Rows from block 3, named by matrix and row number. Rows with one number belong to one attention dimension. Each number is 500 + 25 x the weight over its row's rms, rounded and kept within 0 to 999. All counts start at 0. Numbers have three digits each. After the name is the row's rms in percent of the matrix's.
# v: attention query, key and value (stacked) (model.blocks.3.attn.qkv.weight, 384x128, the v third), inputs 0-127
# proj: attention output (model.blocks.3.attn.proj.weight, 128x128, transposed), outputs 0-127
v.13 088:498488480497465479482497540533505449486517475473439475483437544488511536457495473473504508512486488469494471501507487499539506502500517475491493536438508483553538516465516526482492520498498510466503511513517548539502521512460503486485537507486517517499502482512506485502476556534520476465500505478497484510466490511517484529497473507469491545454541496469508483505480489549478529519463
proj.13 090:498478535487532507483506508499537506499471515526545538519502486471515481473496480521546464517509520508520491514526532534504537501546517508495527516474530518458502511505455479494521492480531462512545541497546488483513484434526465502519461514477538534500489542481501452538522483501504469489509507506498510478505489478481471506524520479530479440480517506479492473482493510443513444498495
v.14 095:475501508486536505481509490492477451527517502460527430463493495479451475470455540519463505470488536497512493497494481512526488497503510506478519471460515482505498505472524494504470517463512506504484529541486493494531500541530548520503505503549524487519515532485473503544466502514511500504471542501508487514503545536517536507532474467531480544521477488498511515503552449450501489527500
proj.14 093:521499531555480482481486513492496507505522459499513504522494491454551475496541472475477527532470532526513508520536509476481470481468497501499513507495515524470475495531496510514528502542485493494551531488512499516440493504491495535516490448472471541525512474486459509460533476449480476503509451470543524478501492483534472466508553469460498514500534500528478494501480516511481477526496
v.15 096:508477515512506486501477475481506523434512550488498521473478520448469483557478515531464508515506503520507531481494510505516495444518485479477506520478495547476462470505510502497486460541529517488469465494499537475520534510493518523498522478476516505467474458473515545484533548489523492488498483483469496484533502513452522462516509531471459498488533496487531496531470488484487469501451
proj.15 102:496496469467463485510498506516508496504475521512447506507529543528489507443515506523531540488487513469524458540501480507526487543458508502490508492466420558464508479522459496496504504463471486494520497535520484507526519550484494485496492516484529475500480531530517485473487496518482492474489493522511502523501518521490503544491497479481474535506478517556472527443505481539518530512532
v.16 106:498474483496496519490507541472495475485470496521539503485481498526537556544502461511470537541495493480523483517472494519515495507490500497500515459488495477523521496487495495503462511508501497501448517544485423461512500534530485484515467509477474470541512532514493516483506530508523507445484501423485513534521485516509484522487488500502568460488466502497499490450511492518497550484502
proj.16 106:472509506544488513480513522479537489507534465530496490518531512475495486497505497451518485478488586523519494492481477485489485479494504494521476535475525492522481492485538476488513507500504472496538485468487527489453495459505511457477550510525503529493465446490469507540544486551514521518463521529476499505492489501489459490521472518445480516496545487520529497508508487527453493466471
v.17 094:455455508487503529524499554490480522499478493532465468526550483487493497497487481481496507550554505477511526476456503485551511461528446543500534474517511529495561469516530468498486511496507525471518486561483517469475468509487522449528495468503503509511498503486496514517513501523505492512550521501519512483492504476527510469499505488532505475499487508469436505480478482482492528519515
proj.17 098:497490442466501499519518510538481505517523548473483467479501507521518519468529525491511491482507505516503510528493482452517494550490499478514493477483546482493490497510466528471488492448493471506495527490471506521499468536527551466476499450528497539503482486511491514457486525508464447511482498486485492526510540532496470491575496515519476456473491510497484480518555512548520496516472
v.18 099:560503535492505492483479478498499497504499520458515492545450452497502502457515570516451531453519484512464471547528522483499533512532508461555507462504527488509519484512526516515507506510452481532527489499496500524485481472486465520496475521471496508546529482484526465486509500478482489495540465466511518464489464495472500509521494520516463469500479494484506511456482481481516520511481
proj.18 107:479483550499461518445513507480534489502499509491498473467443469480541475497518483499481492555506489521488488524481502478490465466479487506459494524513515531490487481486503439539477469505484504487468535505482511425526548532494510516466458518486482505497467533485531498498521451532540538494498522501487493467473474504520494503495520471471528494517518494525485521525524528520533495472483
v.19 098:500508508513462504483519530513507506527521457490507513420484512445513517488505485480506504486497546493498495460490519437482527506486490541478525458486472491513496449497526491473490468534522537448461496464522496533465524524562493508508507548496443497527472525475479522504507509493461487478541462479517477489506479492501503498495476506509502502498479483522522513521532545506530501481515
proj.19 097:517502503508536578508516495451461441518476510460492468524534531548487529515554482468475510492481511520560499513487452484511502493499533515511488489471522519505466533512465477492524476476498490547532482510522458496554458455475501492493510523522482496520534483532506495477488455507496494488527465521497543520495497494505492510506496530489506494495445524519526494498509506496474495483502
v.20 100:488506515514524512498539508482500520472498515515489541462483478525483463462516468494510449503481525517484449513491478512497511507524537465447481504492542433487467509511444502493517486545484512527489511535488495541455511467493496522472514472492509543536509487513466503490504479503500497508444491485518489481499493466499462505511517484521498470536526496465501568557500463502471497484495
proj.20 096:504521480456475546465495460457533527480507484506499505539555508454471513545479532532510530515522501456524485513515519517529494500470489522528499509480544474543512526463513521490487489486477474449483477482519526497494506478480480524512472519530540444499539517492454498517545481516490519544504503476517500482511521519534492471510502467500504521499513488455461482505486496482508516479545
v.21 099:493496458541512479552476511474522466437492524470465546528480526482496474522484488521512502528524478502516521494525499477503572485526507492535516508473503482502490497534492467483494530494529510485512500501464520499501498497490441525520478457516502497483512535522500509528497476520572480507490527513495484501508475442471503517550497511497467479468505479488512486455485499505544484561493
proj.21 094:522501509481486515523518493467512479510459534519458488527485512518459508453514532491463552492511507497500483538505519500547504529511512521476520501478470520496500500457495475476501486494503495481495526493489503489502501476486516503486533469464557495486472523539465493486484449455497456455503566498473509496501496500517476479507505530466532452565516514471527516507507473499520533461554
v.22 098:467444542527482496484480526465519497497536507478510508489491492518495484484453476515507492548500517487555486502486475527531487487521462489497528490514506509506529473492510448510540467500515521500461506530520458524499499470481492542472450508500491531465517496510506493469508481525513519566510487513532462502506543486496533503507498460475534531517530488519481415499487471526489503486471
proj.22 107:505530514513511556490487545540526548482529519485506500471487499495551495486535513475462521460480515528469533457472517494516507524501537496513478502526490508537490539473481539486525488545500463480522520492521501482488503497525463468527517485507473472496532512517490482464487514504502444536511519434472503523481491473523457484537491490477502543450491493504514530494497473515466508474528
v.23 093:545486479530471519490516474504550502536532502522500477489452483506532492465536497479509494519556473542484537511524513509457526518463497480456503521485508446494543511464545535498529525528512490490495504496481450492518527457511513501467455510541467476491524496488514527474483507504476433502475502467513493458496501467521499514505518511533477478498495543476472526492505506483484516508514
proj.23 096:501532557488498537474450503435498519474515487540499450447497506527479518538494500543521506507532496479508492473518531509505487487480491496553533494530536522505498484539489476557495452540479480479481504458478497496490498499473509479497500539455512477502470515478496495503503495491492532487519518529473504500537529543502528477513493481479503478468514501481555485494541495509526455496468
v.24 092:550486506489501502502488493507475432519506564477510438496455512533494524490522469491465519497537485512491510531554497509463482493504493480504484532464482485456494473488498494468556535483492499513552509484490513521500515520486472551505500526517527445463505491476529509512488487483520532497495496462490475473512474488457497502499519459506505518486524511523448508514467526495548510494474
proj.24 096:493515518521516527499488475459527527506462459495507472483471503499476462532461509509474501517515545498486473507534520548495497527489541528459505539520518516496481531499514471508442465482485521512485501479523465467508470471478476508446506492529503511501507476500497531500439578507497475488516538516515495521525482475481510525510555450508473519492484472495495503476499466516490540509523
v.25 102:545501476490483523520487494514495488502468527518486549510473496482544482496523473541524477503507524571501471543480516519502484446489518534484490465489509559502494446510499467518476482512509473479526498455484523485480466500525471506480499508526499499512487478510491525551499522525499538520481487464514528512462502538526485470492505490505505543486491534518542454438510535473501486510475
proj.25 106:461471506520498511478484511525441467499529475524455495450465523510528556459477488473523467479479448465513477463537507454507505551446492483469518514502475479503517533494462494493481535493506531498492482539544501492489526497541532523494488512462517517500487506471515528544507521492483501464513500544510517504507523497485482517505502504508511470532518499509496523504524482546528502463526
v.26 100:516491496487506479498497507524465536487561498515482520474482490475513455493479523492546518483494472446542489488523536496493515541514490489446532511511536484450540426534532490532502497499494552505513502513509483496478545506495488467512486491498458491459496532493438487486473475526506512556510502496487504532509494509472502507515491493502513508498546507506476539547466486527506477502520
proj.26 098:478483470521458532484501485526528477492507484495552495504518489545489516519547461510464512496488539561515519510508498503557510495521505515533499478511474532515515493515492514459513508501488513500438473456510530489520512504490480559528509482507489469513477448511485523468496467473493503519509491490473494515502520540510466475454450458476506486496478533490475508476528460470446509508521
v.27 103:505486492484468523523532546496517527441473473497527440500480520531485470509464535466491471514463460520485506483493481499528533526515469501505542516551475484489481505510475503486484509487449493480497512499507522507483526497491509462500428477497495478506545508501497468500525466476521529500524510522467510532489483543485482529550479507482497525550505505508493500504522536559469511505462
proj.27 098:523435455550479491480475468538486517520509518440525545475503511498554521467548481495464503490502477476508506496477522514523478518519494463515465457496513506520501483486536484469531480531503463508504535484502524481522484453482471523517553491507487489536529476513521521493528507498508486485471567524506488487518498502444528475495508532471485499493480471499490512516500473492510505457491
v.28 095:455521524513513482479510496495495491503463487527471486467539539512527507511474504502518501519503473511515542527508512496526511470492492458483499494513549479480511501522544512544520535491501553474510521484480449451531526502472485509518469490515527527549470526478448452519478520494500470497487473545481528493523474496486486508494508544500535508542481477481515508464452537524522515516452
proj.28 103:494495461482479506497516527493508487518453476473483534532523500484498493497546474487455473514484513497437531477502501512525502497461504517524510474498513504520494484503512488526482505494461473510532487480493550505470461512503522463483579561494518545480494494533507493529516453470508514504549524509463525462488482518473515539502479501516482485469530530474488488522533550485473481533523
v.29 098:529496549488536540522504487484542506529474493516506520519494485497495498528463497534461472475462468490470491487538486510539512503544519511498550507474464470483504443513497526516490523479500489505534550470470552503474473486481545492519467519421481531475530498549506494518508526483494499494478486476516486505486496494509535504511529487515536521486492521452500485469510525523519471503526
proj.29 105:425479461504519481468517505500524498457537499473505493489505475491530482466510508555515522512474473494503536474490527476512452524480539478500478492508488530478480501501516479523522497469533520549448496523489476500498518467490458512493521490546506501490511522509524544520502504460504470484503475493529509482471516467502463503491512542462500491483490547535501553525465509458523549493486
v.30 098:493465544478436506488471534448514507548526488490499500497473509485484510490494500507533527488487535499498538480517508502511547501458513497486502498451504522488519522496534476492539532498526488469529517483505473472521495468502491465517535532541524517475511496463498544542501475536473496491526544493482507466540477553484493523501487501458478519481493489477544512456533484498557508512496
proj.30 100:524509555538564503503518515479510492478437499524468461497535495471480518498511518478463484484509518528451498508509506489491483492526513503489553503480546516495507498545462545507522496523487483480523470504451485499488494521522498495487512529458511508521491476463521483511500514463506553509511498520452512513488461516531500476455561505468505533478462489461479508500526476541512502478490
v.31 093:555476518520473492490422500483495499505532464467500450448520510521481481533480457527475541519497483484506482493437497478488503514534544519470466521494471531526491481474558464521518465524511517499506505485479545498478503479536523487495508473501492522480515514481480493507491516472522477507506559492466481512446479474495493524475504499516480465506524482508480497510505478465492480482531
proj.31 101:519550465483490504546463475502514489522438479503483519523530540482489524542493484514486470499511543521526497519533478523517464491510469542498505498485468516507560527502508483534511522499520471525490519474456471497496491474528485524536474485511522478522517485506547535459494509509470478517517446429508493514529486455447472509527502493513488507488499498484479523480500503531524507485527
v.32 089:541477490485505454530488513464510502464505522474506479521521484516542489489484521467549467491507482484476493446534557522518461505525550524456536516521474490500499477491467511514548487467491484531481477521473539505548514449497457510504485514510492496463508493500479523461500491500487533537467519495457520489505497480510509483536482458460520489479507520471487472520473492497449497493501
proj.32 091:500527468563514496467489557511488512491479488472542510533481487511464523541492504453514492519477507469523473498518494511464530438494472487490466492482499487507480507504491473473536460511480463493517498480511463476483469504483521480514487485454473491547486471510470486519468511540510519530489485471527505516520462520524479531570528523561499519513488503459509503531518516512494481506509
v.33 098:515529498528520509476473491508515507525512525489540540552508502509459504501479528507492509558508511493471516492526477479490480491463468515487512469487545511491490536495481543509549447460511503506500453510512531482489516486520487520485471456480508551519490473460526497477484505518491524508513508548490539530531480481483494518469522509489515455542491584503478472478493472482462506487512
proj.33 089:483556510524517509493554458529456525484539486498524500467523501486524484468513483512504508485508530496509493486456476490455455510520506477476453507508492519506480524490507540494495512531473473512521486465516494571510506496508492490529486450524500497509512534547442527557538461509449490478477472526505484519501514485507476460479494510531503512497519485464517517508463490510514485458487
v.34 097:482508472495518478537505464471512506534496487537473505471534487497535484506446493477512497511516494533470468462493509473478530480522459514525516530509482472489481535493506497537474527474516496506509483525473502452474491521490530504524488539523503504536466434490460435516494486526504497516512469525522531520494488519534477488460481519503462508536469521457484529499515550531471540506482
proj.34 090:497478461497543518513547541506510456488469475487501490508499499465504524515526505521487479484503509494497536524528500565535499525532491500481520489504523541491565526467542486499462521516513474498488489444474521511491482477492513516503462513507468432564496500453472516528481528476484537505477488520484513522493495461449478471533490517495501535492534490514509485473503498508509515479469
v.35 101:484546519542488505475508514522515527505521496528481476533488501511523499457477475457505458519539512505445500500509494522478538521508513512492493493481516475508489449476492527476522486485478517509487534485502520485509510524505541503419453492493476462499486511515524503560498469524487518512432431507494535477466551516497512546477497481487506461514508487504516491505491525490465510511513
proj.35 091:516473465514522494500506490525523486459510473446534481489513527545529486505484500495505487540481485526523478526455534539523471476538497486457505462522531491498556478542513479528517513488494493525508489481449509501485464468534476506499536508507528527470498506496518489467495523514493527495497496491504481518530452486565449453503505504478496496491512454464521495479473492520536454474506
v.36 094:536507535501512508499506489502497457562486489491501482505475481524518508487511503482470526474488599534540496522469510534470471545496502500498531490505501500469496519494453514532466523483500510500464522508497491484563503485501485477499462488501489462493547495453523516499457501547519514491502454461459513464483485473504481488460486527463500521491509497518521461468525469499500486507500
proj.36 093:497466542470483493517472505512420519441513527522539521503470519524468530512503522466501472552544498509507543521436521526490460514474475481500502504460497493524513457492522493504526514501478503459507468495506517473478484443502508518504513485476471520519508492525483528450487517514504465446484525494498497536532515494514509518529485488517505480512512494494495526455526528510493479539513
v.37 087:520456520495532501477492515499476512534510470509490458535511507472462483518475486496498486515480510514510550476507506449477468503537478499486475546486479514492506523475519523490518510559458459486525450488497544494522522527533522533498480499512508540462516510523516459529494474510509482463524521558485509524505516550495470510513510459454549515513505472496510546536510483510482521513515
proj.37 092:471515477500459496498492463475549467494517475493508479481547536515519480521471492547498486493499477478505461500492546467473474499449511518484500459496505515526520524511455506512469486472503499545471520461485484468523515523495506506497508496471490506514515498511478517487509533519455529498488487477532512468515539510461486513519489541518499531528536496581496509513479516526429476475465
v.38 100:556505510498494508464520457509496510501533528514472492462516460504521496537505483524482524472506525500493541505503498483471453504471515504460516493497531489481512501526518519480520483498534494563482549461505550482504520572525464498481508549453493505470484431479520475492479519498509481531488477509553505499471482499509524514486516469493471500506501492511478545532529494530515474480488
proj.38 098:519528505501547503544531551501484506474473514473514538531470519524518486456481469458488492492501450489525497491490528504533491508515502515473516448508492470518500481528497519515496503457533482491489461535497520516515486514509517489492494469552500512518493562486508508490492503497497478459489537501534468475453522521464482526493478583457511511508469491479511508502482513516545487501447
v.39 104:487529496526507530486540462500497523485546490466519510537505510501499512529506580509499504490488520537515546544499483498487469529473524478456457519511489525497527498490468513502550497531540466460500476514487430463510519492488464507477486468475498507529502527526497471484504508470486497503484471537473524454509537510523458490516510530494502473496503476509476504511536533464519505457503
proj.39 094:529530536498539498474500491527498521494517465499524518445504517498461509516487515487487536565498513501531528499519490498506486485483505491495503485480515511507511544523505542472479462498472470503492480533490501552482484465545509470520502502505481512440478509491488516551543538515464437476509458442526514460486519502530548500516496475490458473501484498528489512460493470508491505525482
v.40 090:491451529530452492486514516525489484521461539528475479517511487477513509514491481506572474488472496502515538513521479500507485536490535506559499529557538498526521465538464507463490490477484495504466507520475495467500515477509504546499516502490556469451508485487528503521490487463507509500522514500495492510498526525494437488509512538469481493482526514481523505446558497481501485514510
proj.40 089:507469499506487468482450460473506515450504553510499512503488471499488503478518515548457540499504536490568477485524500529482516456493494451495506530500510491465479498513506458515522478518491495509557491486485502506537481460513512484514459481501529498497499570489514542463475471506508475510485480493469510493467508543546499533501503485471546481549482510508475502483479499518464494485492
v.41 094:489462563495515509442491544506520517505502526516522522481493512520488512514484530491472476477509508511546464488502514487548515558511475488454476509507534495547493511523522494501451507480537509554512517535524512467466491516487501522446505497539525523460477485490429488526505469539500523536486499530478511511500522488494505500506457478502490541501508483516502480502489468511496536491540
proj.41 090:497521465446506506512499496500484495510503526509502465507505545504502518487517514501495519529466522484507480534490469519485494517489504475480493502513457530444509514488503503513488484493457473510478486487486489475509515482497544475480507523523478532524563511553525467454465499421466520508515511499525485543519479516505528528498545509489507493508505471496526499467522517537472568572483
v.42 106:458489500536553485509484501482497562486502512555506499505493487530487465522508471484476499487453453532486499480498461536509446501523512550536498491535499506475513445486485450487508485503522490494506499526506521496522479509427484493487496478494461517498521514505481480550541464536502529525508508509521486548481525522496520528503493486516536526510494526470447477499497485503514506460499
proj.42 096:522471512474499528425526524479524491539433470501517473482488530502480549462536550476519508484507523498511510487527495458490527508516486461540485490489525501481473507530503499503547480504449497527527496500518497489549474520512478465513497528480525506494476479483515518543463502475496504467491536534487518493519508500494471476519514526480462484519521451508514483503462542528500496543489
v.43 106:440470503470498470504518510498479499468514468514519486490520509463508455476482428496500508537488540487557526477500499486521495517503479521470536463488491482529513482472514509503498505453513529458505510526542494487447509526533532450495459510527518490485476520490470544466507486499482477479506489479508487516495475542471530478511496506457544513507549527534499489518480508550501503494509
proj.43 099:461503515458503527458510498469531483502505472502486491497500515483527482551504512473508463475520481489489459484498524529496537498545505470495501547464447539540497447535507499533499542511458474512515484483500457465475521535459469506511486509490507509502481571507499445532528541449490527491504503482505500479534477510493503499510504484501491534506512527493526517483514537476466502498529
v.44 088:488509481548477506518514504525495448506471479477519504481529528492472503488524486479480469487421515511469479451499498459507503501554520518552524510467494447486504530520481514505502463514506450496540488474489491494508488457481504551491487516505499529522517507485512448523517515497511536511461489476516505487466510454488507514436469491489474503538513467514502489480488548481484475477505
proj.44 093:491463481492455499504515517464507503520508469493473470503533467490500497514538482504510475506506495505513565539513469476478485487506494466522486468516538511562498465463494470491455487488456523523492541501468506474520539481499491484461492489519484509443487484481539515480498536499467486475498474518480475532494528505470472477434503485491506527486494539535517503552498497513524546534528
v.45 099:512484550523490501488543523493526542503461529500527538513476484522480454510496479497526500464461508496492485503527466512493499535480459518533466498527467490521489489506541508533508464516457481541499516513456541517500483474481497474488512462505461473529506470534502473479472515496487453471503454485516527485507512532503490516533480486506536511523483530563516479505464522524490510476555
proj.45 095:476476467487481538518500475479479467491523472519469461433507511477475525472499534530475472518494482470500514481509532486531486456505553507465535507486490498516519489549484507476475494526484466477513486487531520514507500494512531499505510534473558524487498482495526517479484507501488502536529467533493474517511446478541485506477524550494485465502549519461486512505498512531486470562498
v.46 087:512499500515505533505487526490505539524464536510508524486554518491536453483518482480496504496476480503521553457496525540449445486485498481484506532492513525539492524446520516493486487476516564512470504484509479500506502486475490505473544460501499522479464500516501501489530542543493518519535453519504500487475468486488467555491476504536519479512480491522475553487510514553492487498504
proj.46 087:471503515493518538533487469471494470469463524531472515470492489523458497496510460532529543514472485497478493519478530521490535492548470527479477560520504490479479517504532488483493458486478494521532498496490494516470511499554510531524494506485468534444487531509445521511501547486507467494470523494530517474528540511464471471487489534495478482509504508499499514470485486442530517488469
v.47 092:488518475528500491504532521506447487521473520517505527461520507513500535516466494521494508530454510509489543495469487492471505536500526487518513466491496487503486498530538500499461531479479462467498490443464483418537493519524498514497490475535480493494509499492512515497496520465537529471477510500491544493492496552501486508452501495488578444529469477513472490480500506490532496522532
proj.47 091:515525511522461479536516515490493508487478456537511505485546522507512485474501487522469519479533494481515483528508528504536459480523467481558520494494515559478519510490497533515472433472469516481494491503506501513494516470488461521508530472451464487494445551462502500478493476527492501505495519494496525543523495450548522523496495481468500477475511472477563524497487513469485493509497
v.48 094:510517524485496438477474478497481514426475504498504516474511480511520514527506500506549522458499546534520477541521563495509512487493473497479522495516540533512461526499452512498538503500500497511532508491503526551498533485496496509484480505546544526460489450500465485496539492479484493495549481477507510493474522526455465496474508516486525505509497525545519497505508479486522510481450
proj.48 089:514516518502521545492513512524475493515518526467464474514499506529488504519500497512449503524457488517509501474516470489482514486490526483506484537480516502479512511553476513555520526454516490529496488451476500502440527458504518487511453493484471478516509524525467493475510501494484497534494498524488482465504540471480563516541490545516465466472482541488567468477523499521472508492520
v.49 099:544511496461516487513486522540488548507494482491487464538516482518508485530516507507500485501480520538500555472511515513549505459506495506479472477480469560491546488497525500507454522492512526436536535526525495475505506482494542521455501485501511463490493447485533521484459492468533457515526469527501467504507485499487513469533489475500484485458494524469511496499454499512518471507469
proj.49 091:476521532505522507488510522474462476496483508495510548498525494489466506512481472485501476480505496484476496536503461481491454499500500533511501481479465480517474488508522517529518502535511489512511529524462484472506525481484491506522491519510578543522484507516454502540532492504521540508530524460496544462494467503494450504485506455475510481555519532519500462494500443481440523545506
v.50 106:479506520465527507512504544483506476487511510482446490499529509520494523482532504432533534491508482497501489489511525514451530498481467515502504487529523495473550541503490467543512504516490490499524542512485469508503534481478488518504533497516561524508458481529476532526540431511500463506480455481510511446474518520508494491522460524495484483506513509479531541497503499458520523525471
proj.50 095:490512438495487504494498531497505484496490503496505494507503479491488479496442480541475497573491503522527546514512528506513498501493499478493486552499473507497536485471520493471509545486510452513489520520511527492510482524511513483491447442488488508484534487507437480464456517505537494503505483525552516507484515525456530470531521485502483464474505440512500491486530468497540529546503
v.51 095:507492495508444465485514539472503461476559457483545485448458493519501463493495503493562506478503496527458525485531511467501458489488506526484478489515513507498510500489545481504516521482528516482476475499535526468550473481490484497503488478467516484521503535545490464473482494466457484519511513478471493512510469517485542529485500494449493461474475480533526506504523483500538532500491
proj.51 083:522501480532530508516507457550475461517517471556518483533551475490535465485439523461545512485529491472536495496509483526495521521538536487521490521461473493497496527542481512491477468496477489468496502502485453516469515516498503508464466463512537505498462477460510490459527550477514496531523475458494514485500528475528510489529509519506505512509499488480495502527462516466494521512511
v.52 103:526510450534481490497519483518448476553517513485477487510519483474562495495509507542445511468486464511531515542537534498505512525488472493516510498525480457498496502460545480519520531446506506479496498493492490487482481523473506479450495516566502512553483513486527483511483505502457481479500494494506504465506513463512512476510503504506483523525493481504431490475542528506458512504523
proj.52 094:472527504484543470506513481503517498488482484502494472548475481494479501488511497508512461520500501526445524514475482510483511498501505500516503497435446561500521481489492506476501474524502480495501482520503494476516542424520499539485513476540516456518471505480534495510523549521527540504525497512475511500468476481499474502503511509458436480486514545465511525463487491530490492436482
v.53 092:492486503486481482517527464509525504526479522467497510470502504460531523499511512502486529494476484529488499516458517513558480466521483533477471487489539466526529507459520481486504441501486501521486456465521494500513481500524540459470496454523517464521490499538478506491475512499451509494534461506539528531497509529524504498548546505477475547472503553468473521490514512470500463528509
proj.53 092:481495491535497530505597496484516496488540516482494479514482479510519487443476501456469483460474518528489509484482466532542514503467504492526501524509487551498472523468547482498494501477515501497514522533479524517483520524517498500508508502480485495504477490526521539541510540483516487549478478513471523486462531470479474486527554472498518461509460497463456488474467498526483498512499
v.54 095:476507495486522474488536480501494522507472481479497510453503453498513525510491504449473533491449472541535529497494521548512456517485473511487514465516430480523458486474547472464483493485475484544467518516489516484455522498488543503514496507520505464504528514449534496526482522486523492461468476525501484512497509521547491503513518524527509487519467450517522529488494522490517503464491
proj.54 099:521499504492460517478505493499523507419485477553458521453483499499499508517482486473470466525526557522491511502494478521509527482474544525445535489495522491496528445503473518519483480486524476503518508490518493468510478522565487481483490515483495534489491539459461499500499512526521542515528532488460538500520471492441508482479490490486505504506474527491486460504490531510496473526482
v.55 087:451494460549516518494506472488493502481488496436511521525498514511534517489475505448518519531540533463514514527515490523522500477506510490481482544497483495444522519511471493522510529512535529568459538514489514496492518490504497507491517486479526498491484483499457484509525493467534465514562482512496494532473515510492535480468509538491505509471532479488470461484477480471467455463482
proj.55 091:573494469482499522509499507516478493487498468490539506476480517475527511524505481526468485510473507496494466495509492481507480495473510517511517488512494505504529499545503485497508489497472502434535515503463494498506545533486488480506496555492517538533482498491521478520513473464488485494506503531468519489437531565476466481505444493527477495525488511505509511431536460496501511435538
v.56 094:485540501475512481483497514509512471455478497529473554500471476492476480494533487478531510494518516529515454505439532464552482485495490500471505463482493508489472487505497464499513505472531496494492563554550495476472490522518510482448508487511469539499489487479519478495460527513506492544514527501488474489469511498494508469480506544448483511521482513493478551514537466462494465508496
proj.56 091:444451536517518534487472541508538525534545509453493488484515490518526513462533465492489502528498522513508470511504445530467480497483523498446458525505460502509472521515517513475466504483499526459525532498521489473489467519468532462489486510521520460500509564490497458483513503502514497456524510525497513484515487527479526537495501483469508452525537469483510501494483490497482487483497
v.57 099:472472457531537505520545469494496516476449505508511472476487418441502481486508492505524525509472502538480545496519464514527520493460512463521487498498490477440533472520457532513491473486506444481507491522531537472489475517476520535474527487480522515508522511487526525494463506496526512513501505510494480509497487508489502539508531519523486514526491474468531504522491459501525487541470
proj.57 096:503464480507516505513484485511504501532487512476458502498485504488456437482519514519476483474535524486521448519504544515516486517469509519522494504482546468517484488523516508495490484524464508527496537487491511512519535497542460444488529494478494501528509520554488495527516534487553448438523509507518502484501469500507528488501484509476558477434515486497513482490483532539475534512478
v.58 097:507502476550508485479521491541539523514512516485487511469513507507454456497496533516488450518510562536541477480540502489466486451480442487478477529529487541515499459505491504499511467466487503469478496490521534519490477496531492495514547471479530516500497448506513536480472460510494496493484550501445502487470540493504493475498526492505483497515529509485536491522473477506505462536488
proj.58 094:486486510515542488519472506507493481458523502498493522501528434505558494472488487524513519488512487489477494496488541470483440480495523475514540479503473472488469498488476478492537501542528466498501531464491503517514516500469498512515501503531454518475508475505456496535540480489505492472463497506468488475521521547491507579545537529490469500462536514475468524515505475515487534481489
v.59 093:536487520533494504458471541478512532540523522498473520485488502470475513459479455515467496516484549473503477529504490504487532481487502525505480486487503468543530491492466531448503540482540475479501486472488549542484517472502509507515544549467506511497514478500507523451479476516489494500505502435508467484482473465543523512481489502490497516481534518500481482505526470453477546502511
proj.59 092:498451474498533500516446468501477514533510504516479521514505517505507472488473489437501479513510512520477510488485508475494550509495488497488485507521463524484497441499509457484533511509494541498506495522476514497504536511460487526490462483522492483494491487507482521527496440477505507473519512439493447506527528482453486551464551559505537492509522529508516495455517504525518494455495
v.60 101:512488494486509500493545496470471515506475530516533488504570488523538482476490515524498503509496487480562511479540500512496477493479488507515520496518470499489516475496520463534529488476488489495520533468477504495494486483544492479496488479507474491456540502501496491436506475535441488517543527489497483473564491493517496490507533441537503493554499522502477469461520488513529534511444
proj.60 096:479479530448504446467517502475472490499507528512499493507490551519489485518517487522526507472488536508527513509493457504517487497534479515485526518516458489485464527509534475499501522458440510517447459503532472509533509514467485510526452509460475483524465496504466481510483473529513482506486504504492520487494493492546500524535549533489481495450503523463527523513438549494492508496477
v.61 093:448495470495528480504506497490494558495496475474499498469500515500501536506514527482477514528539498513523502514467491484500470483489508525518508521490530507528501533495499483502466534508505495453496510545524529460464406459470486492518521493529511534505484472525558526478502482531527528476469537513533506506485488497518496495502514498446531515542458506461512514504439469483488528497490
proj.61 092:489504490492487537471517499493515500513495481485490515476493491482509500485442466485533514529497475512490484496534501496538494522483511548508495488469484547490498459510520538531545514537449513553560492485507459508495513505537478505483513533484467494489517487491470491490468503524482481490467527505469538545484519497464547531501483485480564477452532454494487495483519510488500558526480
v.62 092:528502463465544497520503486450549493486507486450498508523470449522504520496504554495515500502504498478504478489495471542510460490504493488510445529513505509481510538485487564501492498526477530546506463522484504503491467528514532494464481497516476523483492488555548497469506486507507493471490562498468514561512515482484492479456495503518462493522519477483483548497516496506462518512483
proj.62 086:496483483519476517498457546505464474504505531445499488496531533485466535504501491474476524499510500506518531486498542471522494545462519520455502484518488509490479505508438499466506519479479536489482520532502468493481488493546509500480527494505477492521554507524451441519510502480512511533517485522491543487477501473500470465539496522563530530474511541465527532508510503512469514513478
v.63 098:486503509535481491498480489505449468514522568476540498513498492499481452485518502496516549459514479477484518490523514526500485512561496503499479486502521494523506485516491490462499556509447505565497458541559473490496473476500507557534463503498535495504451499512505478501490517505507501522539472508509529499458466498520513537505474492503521523504523553503512525479536508484517510510474
proj.63 101:506488498541496520516506489489530503476509483550494449504464530491512506495464552490464467522511522475535471495492436550485480520467492544530492500510499526512481523485481457530480502460529482526495435511480503523500492491450517521519499490514497505491509508509494508452464542488545461482528484499507514504525496528461510432497491526500491496492514521479492488520477504534529537463476
v.64 099:510467505471538534498480536467510527515522520512483463486507511500470501485439563485482501476481470493515534493494484477497507477522465550479477517497473545472473503495516442518512528539501486508480497506464494471537489473490497480510522479516510448482470455514525488527451473484526485531507503484472510474509518549517510527505488495472498483482476521542516447497464525474484503459524
proj.64 097:470526511508489531498509458492534492488445510488497496520491469457501456480552451470510515501498561534480520515527513497472500500469480496484471494525562503497439490481492500486497483505522535489493561494491504524489505481508487503465463501475493499525529536499466497501518480526481504514510490480489480471491511516529493523486505487507517494478458501481483555524531519596508491499467
v.65 095:511486553466461449493513566513521448529469486478492522512482502541498503514497483526525505483477532499534476502476509483483522472475492475435500469530465493514484506499544523538510487522451506473541528515506515529460522527517499512491485532520541505517504509461487497477488494503480528495546503460512507488511491468461498499507524521492485527505512530497539453490520507465488441493516
proj.65 106:529503475485503498472518442490486503521493480523536504493505513473509497485492546452512529521500482475496528486505512483481467470508474505483513467509529469511480499499533491472508489466506525525501518513539493479551522479511474498496532484558523482484473472509557520512475543493503437510476503504530481542498535484513522490464485491475511529517467464513512552491416503513495507547522